{
  "noise_aug": 0.002,
  "loss": "binary_cross_entropy",
  "beta2": 0.999,
  "weight_decay": 0.1
}
Rows from block 7 of a small sound classifier, named by matrix and row number. Rows with one number within an expert belong to one neuron, the router's apart. Each number is 128 + 24 x the weight over its row's rms, rounded and kept within 0 to 255. All counts start at 0. Numbers have three digits each. After the name is the row's rms in percent of the matrix's.
Before each expert's rows are labels from the 100 clips, of 14848, where the router gives the expert most weight on average: "top examples" is what is common among them. Only what is clearly more common there than usual is listed. The data: short read English sentences (LibriTTS-R). In brackets: how many of the 100.
# router: slot weights (model.blocks.7.mlp.router.weight, 8x256), inputs 104-155
# up: expert up (model.blocks.7.mlp.up, 8x128x256), inputs 104-155
# down: expert down (model.blocks.7.mlp.down, 8x256x128, transposed), outputs 104-155

# expert 1
top examples: voice: female (85)
router.1 108:125163129128097104089110102120092126142148101125139136104101120131101093061153152163153091164122088153143130134137135157091131101152081107106151149108133113
up.0 167:164134129115097134048119138102103116120122147125147122091113109136130140132146118168161112109143111158095153135112139117117095090129085133138140105111133109
down.0 168:069126077150152125158126122140110129146107085136094112137133162086116088101124143091069131156115136107132138163121160124110095101134134150133154145143118140
up.1 076:115146142132159150117122098141138119132119094132121127108131109117112151106126140113116123126167160197092113137145110127106124139112120113126106138100146109
down.1 077:144142172129097124099076139138126114132123145141085072117148145110090127152171129139130134126094168074126159145119124130147063164111143157170147115118095126
up.2 092:158095149130140141089145173125135132099084141142118147143171097110110144132144085128131129083113144145073130149121130104138135131104125123147087088141163144
down.2 082:151108144131139158135071128154128133129129117136103161107150090078132118136127128121112113162093124081122124148084110114099086101143102156134163151113176157
up.3 084:112074119144117165071146184140154152112098167149132128130149114126103137102112147111105131124130181145101122127081118103149124132120132131124125104128145140
down.3 060:138123139105161135099138135111122131100151113157092118148140097132102166106152131108135141157124149146132117066129157134128108109133143129140135119061150104
up.4 064:147114151114136136169107134112085155094115172140144148099139139146156190123126120157138125127138174135063107118099125133126126130153140110107117101156150107
down.4 088:132134184157111120067131123131127083105179134119114088101155104133100122159126123147163136140138138104094181124105118131134102135133123153136164157113140137
up.5 177:185134132120110110061132150105101111112116152119159108096123093141127134140143128159155117096138105157097141125136137125113112119127078130121135094125127113
down.5 172:075116096150153119160117130143101129145108074130083125147126140082123080080129125080058112149116141091152141152094156118114095096124122156138135136143115144
up.6 059:132147144100116126128109176134169133134139166150148148117138117160098161123151117151122113119151151136054122150152092115142091128107138151123106071095193125
down.6 076:154140165114090117086112104131148133115131145140117084095164131117146136167117119131145137132114136118078146118110150119143092092124086150185129143123139110
up.7 170:150144153098107138088124124080097082114138128106142093088141118115126119132131125157149097125136114158104156137111127124086119127121104146140143123124121118
down.7 156:092120086158178116186121113139091141162108095140109114135098166090098107097148142076081108142124164116110136138112163091146097087125146151124138118113124150
up.8 088:121086108140075152059166161115141146110124148114143114128117115145103128140107130130121159118146149160101130128115143102151132176102112141145089113139155152
down.8 071:124169149116149120129131138135094093076124102128131125125140087131139119139076117107127131141112150154138148122147104114122124140151152146071120101146085106
up.9 068:114113099138158150148149141136111137133112126165118126126137129097104145070103120107103101128159133136086123148140146158119112144108144136114060129110176133
down.9 093:128131132134168179107125097104123116157119125102109106132139174129117108128134184085125094168117151119154123148146128155127112115137157161161107152105124171
up.10 068:135083120128158150091115170155133156117139172108136131127135141129139133072095152143139126133142162124089145134106109137116132122176131116129136111105124116
down.10 077:122145149128119145074126152131100084121145139142136098115167109096118120146104133161152158145092145152090151135122099143098108091088145156159133152132180113
up.11 158:122134164096116145076121126090126094102132150075139101119146111109151122137132110161117089124149101145118150114123133120099106165114086139132139123149132124
down.11 142:108132102149155130173109123135082159173106081180109111118085121096093115121147138088099118106131167136092132158125146111146090085116143144150109107101112169
up.12 162:168098160109112143060132162089122134117090171126144140129135116125137186157165109138134095108153121132095116126121126113124080127124078128129102064127112135
down.12 161:090125116145148137147083115151113122171106090146065133150126150105097083127165118100075124133088125091119121163097142138124083078110130169168151131126128149
up.13 120:168103141129136150122107167093156154106104177145165171140151127110157214132160111139133083123159128146123143136124104100110095120118107107112109108117167145
down.13 112:118133133124175129147101117144116118166105105152120122128102135108133103125180130113112130162070139111143122159101126125145082068163164149129168111093126151
up.14 075:144106126090114117119152172088136148132136154116123085144128125123171159168082113125131207109125194169127147141148142123147139151117124120128107127160115135
down.14 072:164146130134137072110119118135147152110149139145106130084155127169118118118092111160142098080142142110137096078088118162132138129110131173170137107123155129
up.15 114:160106130129126136136160171115100110110095188096144145114131104120136150159097115122096158095138129136123125109133122067151126149109132141152107099157128135
down.15 110:144129142166123106109127156125122130141108105161112112118123086132110097107145123165125112098128132109105147144085105116160054128100157136162150134097116142
up.16 124:153101172104130157084099164099135153104110158135153147122147124114164198131134090133138088115146113133106140137114115097093121117136098128126119078117173138
down.16 124:112144119139157125140086109151116129152100110146104155130122129083106096121167158100106115149078131084118101156085122134124106068158138167131142105127132151
up.17 145:141120111161134139122161128153115145116114123158152128130148128132103140139142109121138073095171107135092124115133119122126113160120122145120098091097137131
down.17 104:163113124126132156115108159092136143149151111125125147150144121133141132160125148088126145103071117134129114136113098146127134141135125083090166152123128148
up.18 091:156070152107134139116112162125145161126135183125152115118128117139184154118119117158127182129124181142138139166112136137120125126131130118142139145186149130
down.18 086:132162147181158134118140085138120135127096089123108099132128114083117148126114122082107099149130142090137117108113101150135152147096129125146128100144170151
up.19 062:127100148104143136131115134123108137116132162133133113127160114136136175139097121125161090126140145159097147123132131124133147159130131128089100082145133118
down.19 091:145105152122072146062128138124156104085150141125129137120176107106086136138181103136142143124115127116090152122129107136116128114125095136128152123141141108
up.20 074:119135084130096154115154159146151143117097150125140122124149128126081116114124108126125103111157138144054126134146117104129135117149119150144098091118137141
down.20 068:141130097114119164088131137129173093091122121140111097117124138111110107186120134134146124106133154101069153128128109147140136154125115172131110138113152108
up.21 147:130166129106101145081120104088105085107113153114127103087136113112142130131162126150152086119139106138109132123121139121100103121126093161135145114112138120
down.21 151:083132088132162134176121127136098136158110088140119113139091145077110098105146134082110134132126140137117137154114163099135091100120131143125145115106103150
up.22 086:152115133139135150074145147146154148110108155113139118116139123122090162118117095157156149090113181146081145128112125104121121130127102133146134104118149141
down.22 073:092138137137118156102119098135137070176136161124137096147115064141116112104160143124143115155126137107092152126119105143098077117126074129148133118139091156
up.23 111:134121110145133132122155148138158119112115131158130140146119107121107145139135126122131073104177126140101121138136134105145110161115131126130062094101123144
down.23 106:174096150111115161117107154118130134143166107119116122166133165167124157157138131157136176111085107146127126151106113149130151117138141134117153171126153133
up.24 111:099189094126150142156098099147128113164124098141132134123109151120091112124140135124154094143109123094146121143135137159095111091144164140113148158079121134
down.24 147:141106092107138105153139133119158143101153143100169150135150113123160150094077108109107123146138110128150120111149139113120191148151128072118126123158143110
up.25 087:168105158119131129065110122122125136147114144134148142108143154122113160131191104134133095096120128125107145125098116121135106083142093135137131119117143146
down.25 113:103119097150140135119092117164095126136125083149108129131116131118106098103156142090125114104095152116093126157081132134148087065149118174136159117130157132
up.26 087:149116146112102133148125173121143124135092174137155132130136109069135187111137103128105091100152133155112139148116106102130107117123120154122134095131134138
down.26 109:105128108125149131142106126146106129178129104149077119140116139125095096123158141095106132120066151117125113141111126132126097086127153160156150135091137154
up.27 061:132092138120142101086116156179127153114123176116161120135149112147141155103124130132144133124109198151105130130123151133112131132129121117132114085128152116
down.27 082:109126176166111146078121125125145139126118118128130121121158094121131120117160110134135128134120152113089160120126116135141073120115103154157148144077143115

# expert 4
top examples: voice: male (94)
router.4 105:153102140127133145070172128133103095102122159085150115070178127131122131110087152125165122142141124154095156125130144107063163138153124156161139123118190132
up.0 108:140190111150130130162107094109110131127131110159119090115092132102116099108139131127130048130148117110103128140119119105138102100120131136143117105079117141
down.0 097:089107123147102114144132116159084093128140153077113109131136146141132123073114177136106139167129111112164117129146119155049144129171113131146155170164091125
up.1 044:133122137112128145125110139119119153169114158160135082117104129128165115143165094159135093101153118087126129144119138122149111110102132174109148110086126108
down.1 073:128108113123107135136138126123122148083108152082129154102156160128142141123076120134141138132133098069129119126111114145090159141165102146178104138151115124
up.2 079:142145131133120132146109127088107109115121142165128113106099119121104135138148117161133076128138110112114128139133131109154087104099099138144124114108107135
down.2 081:116085141098125145125151125147067126104151155097148159141143126138149129088089128113161115128125130137112127136132124118071148140188130130143151120142144096
up.3 116:127180089150136129152117078107111128130119092150110114117113122098106113105128109139135065113157111118105135135131132117139116110146133124130130102097130150
down.3 114:081120132127113110128118128147077118131149139073135109119106115154136129090108179120125134168114100113166139124165150139102159134160112125132151141157103107
up.4 049:113146106129126102130107140109146112119121090103113136130121122107148138119103154125114141141138130134096141137128150113164108126149108142153128135150142092
down.4 074:148111141130118146108126128150111141176117124147113109149112158130093097141189128130123142103113163131070135137090102146157093125068147145085161097121146147
up.5 099:122202102128124105160130090135116118140145095140125112115081116108109119101122132128134060125152124135133115123138118135109104112145100122139138099089123121
down.5 073:133118154136129125172121128086095091147139155079137122125148142173120114148116153124101113124115099118158123135153107139142105129127093127106145160160059121
up.6 173:123157091151151127150140083146124133139114121145129111106115137139096117126142115122140057120152123135128124116118135106147146134113145122119112098054134143
down.6 189:090107150123099122123141161116123127131140123124114122162138135123168128120128121117117165135118096120154142126138150139102146113152097130156145163168106147
up.7 106:138159114151133127142115103125104105119105097166116100106115115116112110107137103128135093112162109131106138142129143131151099113120108133136111097093136129
down.7 092:088112125136133124138162116140067084105154141074143117115150118144146095084111199123139129149120112113154155120164130141088146130167122122134134137153097123
up.8 083:133195092112123123134125094141109139129120099160101118110103120120111111091140142140127051146153111105138107122112124128119109108146130124147140097075111140
down.8 073:122122133131115097155129110139067087133129148099130127113094164134140129132101142098132149145118112145157135135155142161077136138151084119103103131147037133
up.9 051:115133170149088113076133131109123141138141117125103104127124139124150078135118114143137081109151097116111129122147123145155115105113087145129106120121094112
down.9 091:158128088125136127115134093137113088106123138092132164101157083105076126106099119140126110144181138106085124125130106123089134130165136093139107096139174087
up.10 136:123186100137143124151111082107106100135130085144113102118090121107101109111152119134134053119158103130122115126130131123141110121113125132145114094079129130
down.10 120:087081126132095129120131143133080113117126143094126106139123149128138143096105186094126150159101094137151134129148117152070180151170082103132148160154093126
up.11 054:118125110114116112169116101102134148110150095130118141139135136128142130138161137105106147130108110151168094145116128138116137138174110094168118123169136113
down.11 080:151128084165101111106145115113128120121132122147135130090113119117084136106101122147119130125115141143071125125103136125153142106126150136089129100101156108
up.12 131:123124111122118124162097190122138130130132119145122117166123144108128136132121132126136173139102126130131118130112143141130116101143129145154157142200142131
down.12 136:147169095125153109150121085121129148159118137159125096123095120173120117162137123145123094102121139159150114128115106112183112145074153121079120098102094121
up.13 071:102151124084117105106097110103126110137147093110139137144145114114144133077110142120127128166135131131118095131149114161103104156169130125119125122165108131
down.13 093:170128103133129130123121119151140109092106147114144152088156118144121151122095130113128129099149149122055121122123113093156128132130122110095090082109161101
up.14 065:120143142159095097085146160112110115098135100129114130098117123102136091090089142126095172128171117151098149126139142131146133121145060091141108106148119116
down.14 073:177116083137103144071151141131127089115129138111118104093129118109109156142066084129106153127140131155077131144163138129129132116150144139106127127148157123
up.15 053:135133144104084130105142124139102131098126103126104110096102134111141101123145136124114100113132083139135167144162136150143094092162093122114164154154123165
down.15 092:126131081130106089111147128154116104092127131093144177104169105103114127077085123140113120091155118083094119136136139110095139148169125144141134118144184090
up.16 079:111161114116120116152111090104106123146161084155115091132093120105128142106127142106121066139126113115141107128128116156108112106175123137143143107101115128
down.16 072:153107131126130125146103136174113111130128146088142155113123137166136141159090129135114122081122114107139105134114105147137104160124075166127126151128100106
up.17 129:113199086138145117162133078148117131140123105141127130106104135104096106101136130109147056124155123112122124124110122115109123117133139120143138104079158137
down.17 115:100120147145122109168122132112106104142155147078111133155114133161150126128122166134113140138076113114174106110122095146109123144148094127114151149159054140
up.18 035:122081090109123105150091153107167125149140147108106137098123103146167131147151140099103162092092168128139116148106143128102120076137121135129132123171101142
down.18 046:126124088146177123163136128135125111149089157153094147124141137108120113113145098112113157134164136109108132122146136046087104115107131146128110132139170113
up.19 078:151143141138130120133118115097098133149125147145111105114071137129105126119157157158158074125127102129121116132112119131136102096114109168146121098085108112
down.19 081:109097116131109117130167146156107074102131133099167135104172135132144100123067124126156137109131120095141128141166132133114168119193113111170171123142129130
up.20 047:110162118122145126156133135101160165131125128114129160137113125151140170120115125114144161164113137160156127151101137125139126144129105132109116111198157098
down.20 064:125158118129143130105126173128085121146114149167127097111135138101107123131164149122114130103121142146088167170064115116160115116096171142125137100106141100
up.21 109:133184099140132107159142090124096135154129097143106116107099139110099103111139132124150077124142124136120118123108109103132130095143128120140149115089119137
down.21 102:112108153106112097133143127126082096144149148076124128135171108139161136126108131152130112123105103101153130141144111142108124137157091126169134138176079111
up.22 108:118127164127120117098115153101131108131144101122109099129121123115126083117114149143103161127132137147100149120148141167100081108121092166138145126179097142
down.22 086:126117141112127101135116159086091147135143127118125093143131134101171118152072130163110184115119154100162139167153103163140124152120133128162142158148111119
up.23 042:153140124087075107138122123134134136147138138131125111134110144120152144169117118164106161128113118136152156121099109131149104110126123107154141129145072128
down.23 085:151144131103152116134150129154141117099128163106137151093118083119109134114108131140127125130174124151063123120124119088121119128146151113129095127103198124
up.24 042:151146123128161142159120079151107149113152089124168103163056161076107117145159148123172104136161154126194134159136109164094153123113137139160158118119094144
down.24 059:121138096101115123110121108120157098092132130136128145096121123155133122089098168138100106147133147097136086089137107131101143132158141090102137094127085113
up.25 071:114159110136095099070167105138116093143123074121120149102134104105099086094128145101122140166130090144121129110122157134141139136127105105151102095136119132
down.25 080:150104117127104106125118148131126070118114155102139147081155117123127155150077124134091136144164139143068123147118145123133131125150100126131114139131161116
up.26 071:114122146127108112059124147114142108150122099116114109120128120150126079130113140125120142139113165156127121137169147146120100127126081156133143120157113152
down.26 067:108129133105124104102138132107136120118154094156131119153122132144160134147066103128116172105136145081126128151143123148143088172130128122157072112173117151
up.27 061:107145122101100106128144132137143131143126100123139155163121110122178122083120121094104131179142099146161114127120125138150133136141123099133137106153115139
down.27 087:161120079127132121105107123135114139110130163115146125115152105143096126108092113129102114130135144126078168140114110094169125142137132124128109137133137117

# expert 0
top examples: voice: female (100)
router.0 127:119174121139140124156173088168142106137126129121130124104133149123117089156130122124146123108123104134135132109140139110142153133094141143144119120109153126
up.0 054:135104137123090113091119128151155135108140110097114145113136108102114129078093130106118156139144134154083128108126117164095113125153067087134126122166126120
down.0 053:099138102106090072129160140159163134143146088121162096099123137159133104133102160134164175133143143154126107104125095101174154149080110091123121157127139084
up.1 067:130104135143106129076144149134103131110127110127122125130160137085108110120131140120139118099147136115095127159117139151079120130165112173114139125114172181
down.1 065:090112068148151132103147142160131134088124138129143142116142094110101121126090117114137132155143145107097131094139155054126097129125144111179119116110149125
up.2 121:170090112126136120122145203132146153123116174146128129152132125134160160134146080124120184088109160147132137138115163082149150145115134131144110134162148135
down.2 130:149134115114133150115089124112084127146124142137153198116149147116121153128149146136145096112116114115107151125096130118093105112158048128133135117096171128
up.3 059:127077141131134117122099164131146149082118115135114145167135088108127148113092110130108143120146158103087134138108111141106114111170115145115122094173168154
down.3 063:093111098140122118126120120123107119110120161064121148104152155134111071094134125114128146187105134177129119146144128087105119180143089143168133112151176136
up.4 063:127108147141090124092130129122128106080125080099126138117123090098111123115079154141114148136145101149115106139147122148076116129145079109132103136161084108
down.4 064:130168090104129103128131125127155140136136097114118126135096104139140127121096158130134154129163104131112120127142104103150142122121078110127099120150125119
up.5 063:132098160122098118083109134108138080117132099108120126136136104095133110118096148133114162137111115132121157135136122147097138117144095133138137162169118124
down.5 058:119127125119122127125182133146129126142124122134122116141101126115128095126127175160128155121156135126101154137137142095160139119074072115100086143153133104
up.6 060:102094131134107151095145143133107142136122112146140114147147146117112089109151148130137095134133135108083138141119142145088110135147096174131132137110126177
down.6 045:135097106099111102131153141123137164100122120151138131116131112116139135142099179121131155121155101133052127116147155114153151138106131140154088128144132107
up.7 057:129101148145125119132129139131122143102137137091141147125159082128142156104075124126140173155149114167106114154139156143143133143184129102104115126174129105
down.7 077:124123158113135152143151142147156110117107149148098089115131131145113069158147098133112111070122116147147106137150125161119116171103196140090129113122142148
up.8 114:157088110126139120141142190128129158141112163151136115157139119137147144139146077107125175089110170145127148155120164079149152140124133116136108129146139136
down.8 127:162136116106118154108089113128098109148132158134165175101166170104111137117142142117142119123102114110107134135094117119115100106173044142142135106110158140
up.9 057:114144124121110096093131088148114101071148091088136130084137091115114104086078129124127135146146122143087131115133143140111124129148086115144132120140117114
down.9 071:147143099134101100171146126161145125148153127093104108115101094158108101118116140122112137134127139147114081127133094092153154138113079080077095112137120096
up.10 139:122139128119124116130166111113138094106111123094139107095119126132137123153106133123108121134200100137143130097163109116119153158117129120131073090141111110
down.10 141:124089147156117142110107146124112132133143133123147150152140140113139138123136137128135141137119115113130151154125151167109112124143170130138154152147129148
up.11 069:119087133127087110088146148118132126094134116108111128146157112096131143083091136106121155145140131152090141134123135153098136131141081120137128155179149136
down.11 050:093127134157121091125157097162130145096132112123125146102117132076122123073073122158119142169155101164126115105105121085138113180112113089151078168138166105
up.12 139:124145146118122115125169104113133096113119113089128104083115118136143114154097143132121132139191095143141131094177107125121157159117125118123080112150110106
down.12 146:130101173151125158116097141117110121126152131123135144150137147117135132130131132137130143131106125126151155143123124178102106118132168149145155163137116147
up.13 127:162084113118131109130140215143148159115115166135134124154138110132155160128133076132116184080113159143121143138117158080150139146116142125137110111160146126
down.13 145:150111116104114171103098107139102137152137136151146181128146153119107145118158133130154108120110123113117154135105141132097119098169036146132150120103173131
up.14 118:156080114129141115135148204132138152140105158137132115159134120133157157135154094119137192094096156153134142152112166084143149134117129123140111136152136148
down.14 130:155133108112121163105091121125090127135121152141157191112162147122108139114143146133154104117116123100107142137100108118110105112168061130150144106091171130
up.15 051:141120123110088117084144127132120115108150133125129134092155103115151119099087127136139131136154101138097140117124097107097117147157085122143135135128140119
down.15 059:112177081127143089135128122112157144170127121178139094097095091125089096106145128112101130157135132164166105140135124061176155139081090089099073096117130122
up.16 067:122136122152123135094142127136106100104142081102107128111164088110117111081102119116110126134144145144060131129122135131110113140153109113148121123122134156
down.16 066:150146157082119143155126124142156144122115152135111096121129136123125132160098156143139119089109095149129109119114095107127139134084124158169075109134137109
up.17 124:108151120123133115141105101133117132167169095144132138124099138137136105117123153134144148166089103151151116118138134138137133100134144113125161187130109106
down.17 113:112137130120200135178132104125130134127116133153095136149125104153125124137155123148110100104136128123161120131125096128106117157124219130108116075095122133
up.18 124:167091112133153123131133218133152149127105171147128129159146111126155157143142087124121194092108171138120130142114155077149137141112147124135099111158150140
down.18 160:155122119112101167094084123135099125156134147135150172116160147129119152124157142120140111119109128112116141127096141126099127099162052135140153122104152124
up.19 061:150117133140103131089119160149121108114130136139118127126139098127135116100125102115130156097133175154065136114098112124135120139117098122152114103128119139
down.19 062:110130181132147107151167117124146152126140144124094090135146165144117098154081156130127139103125113106124101145110101137129128160109122136178080133127100157
up.20 073:144112131148116132120129151121141160103102117146105110149160104113126140125124071137115116111140158103095101140101101099134098125130118176188097123135150164
down.20 083:108121094093129133127107146119145121130153174122155150095125133108138097111096195108179127149100112170129137135171123099095116125183092115155138136149158104
up.21 063:155098115135137118123075169113125179102116129140126128150134103101135171107143120132117166127122161097103125136121129133107089116140131143141132121154130139
down.21 056:132145130095171128158162135147144104103144127113139105109095174139170072148085159127169124162090140151130112140159095126117135123160113154156120145118147090
up.22 080:100120152120095122091106108128116096116113105111119132121128129098132122106128123121096121154113110112140138131133138151067122094159085129144143163155123121
down.22 072:137106123139119119089126134147132114122115129170090102123144159138124077139116158130155131094153145094088130152104126132081120119129090124136131135144167132
up.23 130:101149127109116120123102107112099088161136083140137119127119179090113104118155147124111087145102104091148130118119102169087142101143116167162176169107102135
down.23 144:133099152107153163105097120112141162118132167146131175127132130194138145120141170143168118119104139125137112136134116143104117140141136125100140131137156123
up.24 072:122119163122115122112110118097097115125126087108112127155115139103129120096126137123100134143105123119141133139121116164079138091140093128137153179145088152
down.24 071:128103118164093145076108161157155112135152147128125129127111122128112104137107128146119134114141141109072145155130114131083122137119092149116145140143186128
up.25 102:120123156129100132100120140121121086123127127096108130132137132095146109122114123116085135129123120100125160134110124163082129108139090164156145156159128142
down.25 101:136078146152126181071121159122113118111096160150116138130137169141127110153130144132157128094111149115106149117128119133084109125126097170141143117133182158
up.26 106:093138127109124101138107106122080113175154100131131115138129174109115091115157135111143103153087103128150123122116107159113140104139136146157184194118099123
down.26 118:127105148114174162136090106112176151109134155152117164125139120187146137138160131141132111087124149140126114141148118133118108144122151109065105105118128132
up.27 058:091111135124080105101153152125124116118146126106106144135136093111131132095094121093104115153144120146125116133137136133108129135151089117111122155148126136
down.27 055:097162088109131111116151136158160155139146095126135113135114122080142035100109165116107159127124104159133115118120132096105126158096083135119117164139127110

# expert 3
top examples: voice: male (97)
router.3 085:140150142116098114095106121164144114095160174097129145086108107151105131095080144128116138145093129142144122131141144137146138115118069123130146142141111098
up.0 183:108180079110159100148099104118138122153141114110122129106086133134129083075145145112116102166097159172152110138130140139143144111130132138157158138106104125
down.0 158:121107119146133159131125116127183112118099136118078099130159143114117138145130102109108097124143088107162134157122142142133149146133119158098149121113161144
up.1 076:110172127136130132181167124140096104120116131077095132117101124101159107097091108090099135145120126102144123150164125140116107117149103108114153108143127126
down.1 078:157138106131121098139137177117107110102131171139138151130179141127135130175124094121127120113111098140110129119145140135120121146128112088181110128138170105
up.2 093:130137077135128143082160149133135082078085168126119138096129107115120159137113106110099147133161107131099164147152175114149120134110098128166099106098190145
down.2 084:073093123140099116125152091116089159160100068110117105138106140085117116132135168095134103156149101063137084122147066156144160149137113154139120104103120143
up.3 077:156092140132114143080133159116163117095120146150138170130135111150148163118119078131136169114157123109073121129109116104150113143089109105135100119157169129
down.3 075:040161171154091106128134096088138148160123113110106098097123121122119108119155175147140120157111119135168106109119099141125098112135106144152131161124060158
up.4 097:146116135108144128122130121152115169100115167149148137121137117126137149110119114124135098121153152104126119140105108120113137128140103093109111047107154141
down.4 075:150126117161120096139120160122123132138178110129116190117163167122102139116112108123127123109132169111078140140083127122108092085124115181176146150141131111
up.5 111:162099096134180132152136144139106169118112112151166179154119147119121159127139113119131118126116151114127131105104128122177124137127149079177110103104145132
down.5 120:136109132129081120118168119106136123107127127110137109102167106164127136142126101122175124106136095140140135129134132156091153135162115117081134138119125105
up.6 081:129127108118100135117137184115146144132128112148132160136129111096157138118127116129128163077187122130100156110131147129139110149131104126118092065134170139
down.6 078:132150109123137132158056114117050147116125094109078148094107107140088106123137142153095151134103143091106114099151128134141081105127164119189112157135107133
up.7 076:149130106154098134086113179142147102102111159128123122118113125130135144124100099127115151069122151102081137132123106123177114105137104147186115110117158139
down.7 075:097170153151108128134124116094091128170144050099100135109102098139107135129103178118134126138120078098099088102136126146133093129164103151142093121098106144
up.8 123:108167119164140108132126125117133095104095097108142154084110063096105118089098130084097146141167113135127151124181161108128134155107133125154110120125102145
down.8 086:076108120153126140138105119136176141123146118128114116130127164108098106148144076105108135131102122143165143143117115158111128141112145165128139144127176150
up.9 090:118134128127165113138156112128099126135132136136125146121134104158105157110129086111093076161125129136156103131132149122160110137125099132144125111105136112
down.9 099:185118119121118128109158168115138115118121159111143133149167140145138205146147124151156140105120099084093116113138129139097145136151118116122124148138137097
up.10 068:163133126128123151101124177125146141076070167104130137120173064107141121104093140084093125103160162129127132121096155105126132118087084130139112100116173118
down.10 071:091175128153137111128088077089125126171072117106112094123140145141109103130141140132131152125089126092181091114119126188086089120136140149120148084135103126
up.11 111:135101110124096144128117167117181133098135167098139156109122119125150166124104099136132156107132092140110114115148129093118132139130122097096120106161147097
down.11 142:112129159126128133113122149134113144157142122146110131162145133150142091099168133162129147108092143137103124118105138176160061106098122145132142144146091134
up.12 071:147131105149112136129159113144132093075108149123128120128095090125137174142089085130113161120171098126081109093125123089128119160104106149169109082139143166
down.12 069:110153127131119137144101153104090131158111106122073125114143085105080094144141153136124134090124154106109138160170121163154074140104113139157122123131098138
up.13 079:137096107143156092166132106114123139121159132116104120165145118113101142133098106115142121120122178121166118131121146102153102151115143105129124096133129125
down.13 115:170127149131096119110149147129157146094146158146131150118152113149162176119146122156156138122150103110125139134118099109087127147147096128109121115151148123
up.14 074:102094128138126106143148124159155144143121139120110121152115130136138154157157120127147086075133157138117102145102129125102134132124094149127101110104150133
down.14 070:119143125163135092163138118146145109090136145141134134135164100158115106155131136135123128132095060108102083158135104099133124097125161169131138164120097154
up.15 085:115103099133103159067137142140123110087114141142139095113139110121100131130110110143130108089154112131110129127107131128132126105123101136137111101142149160
down.15 071:090134138139119090162152094095135100131143092104105100103105123110130107078125159106111135136143137088140072146168124120134091122132115132093099128143106164
up.16 084:148108099160134155127139163163093132087090166098116129101133111121108143128091121141131137078133148119095147123101137094187139108111119121173109123091173123
down.16 079:114121090155113129128130117108124095157102078097137091140159110127124127127134144108121106144136078118147102128172123144142110099156114099099123117130119153
up.17 073:161117092163149119151150140113096173119147098134116141102109129129165161116117096125102149134158185119100152118138131123143125116121131117166119093119122134
down.17 079:165125115125144129137147107115167136112097097117139152100173136157148134146123125117140104126122144124148108104154135131094139134133133134122134112106142128
up.18 094:133108101116162142141140142126129156114138133134118136158119101130122131092123106138100116112132194113123108124111174104152105120147124096160134088121119098
down.18 116:159127136110097098093146153119161161094134139116131175118171107129143164119115104159174143142158085098123137141139147136095126120115107101143138143136131113
up.19 092:133155095140174091177134116144128147137111118153134191103088126106134129090156119128094086139149186146119126113106127124176135116133143098154117117132120130
down.19 101:109119109141099130158150110118174112122114099108116088138166137126094124132120090099109106116145111119174131140097136127113173167116139122096126109132130102
up.20 107:115147096112160098169109115106135131151122117154129147124088121149138073104159163128139104133118197157154108104111137129134105111124158104126131120128131137
down.20 126:132117121129100146122134138123200122107141128128111103130171136131111153151102102097131098135165095113168159126114125124109164150140132146138121121131168113
up.21 066:125132142098131099108154147132146102156122146128124142148140131099139106133116121117130136104138079156075131139135151125124117151114095141108068105156147141
down.21 082:121157133125120142107121122164119113121142147179097132120138113095120117079137105133108136119096192092113155146115142113134093084116118158142059140116113153
up.22 112:184141112128132129150165173131126173104110124140149131113100124144130144140115100136130134103143170103119146107094119093162119130127136117171107072109139125
down.22 111:139125116134090118118149129126174119061127105114129105101175117100137153121087112150138111136151089122152121124129143115113137118160120137156131134112150138
up.23 098:124175112149133112119113093134142112119113104141118161082064103111113094110142120064103142132149149157113132105133141138168151142127141136141131124108093139
down.23 110:112147124149091166144137128109184157135126124141089118149153165114140130128139113099100113147115117133177147149107124143112158149104144121107120134133149126
up.24 075:139161129168127133121155152140126106089118154092118143115156124102122149108087117076095137121147119136083164129103150137154156124122113134165100129114180143
down.24 070:093106145143115100136101094103085143180086090155116097160137154076155102128146149123143115165108091123176121140101126162119138099153141142133147111124092133
up.25 085:132085159178110155102113138125144117123118187113114144113178127128121137167073100129112117092154124125099146143101131131141130101131090152123123149121144142
down.25 085:109133122145140098152154099112142124141076098106112105138141153065125108127126141101123095187144125082143129155143129121098149155139134135133156154148104148
up.26 135:107149103139093144128124105114151083095114125096125129108131116089108136145088125111090130139177102136115174098161191107144157138101113151142107140135123127
down.26 100:134137150128119139129102131123123155144112099136099112172105171124148111144151123133140144094093107104143125163136139171122106124149140117107140144144119143
up.27 208:157091113143163127150137128121098148098129132098124120130143120120135163103105111142133138126126193151129136133090160087151134127139158119151123120120131102
down.27 171:169121126126082097111154143122145150105143139114138143118166116146127161143122089152161126102155074113120126122122136135095139145146088094114114105144159101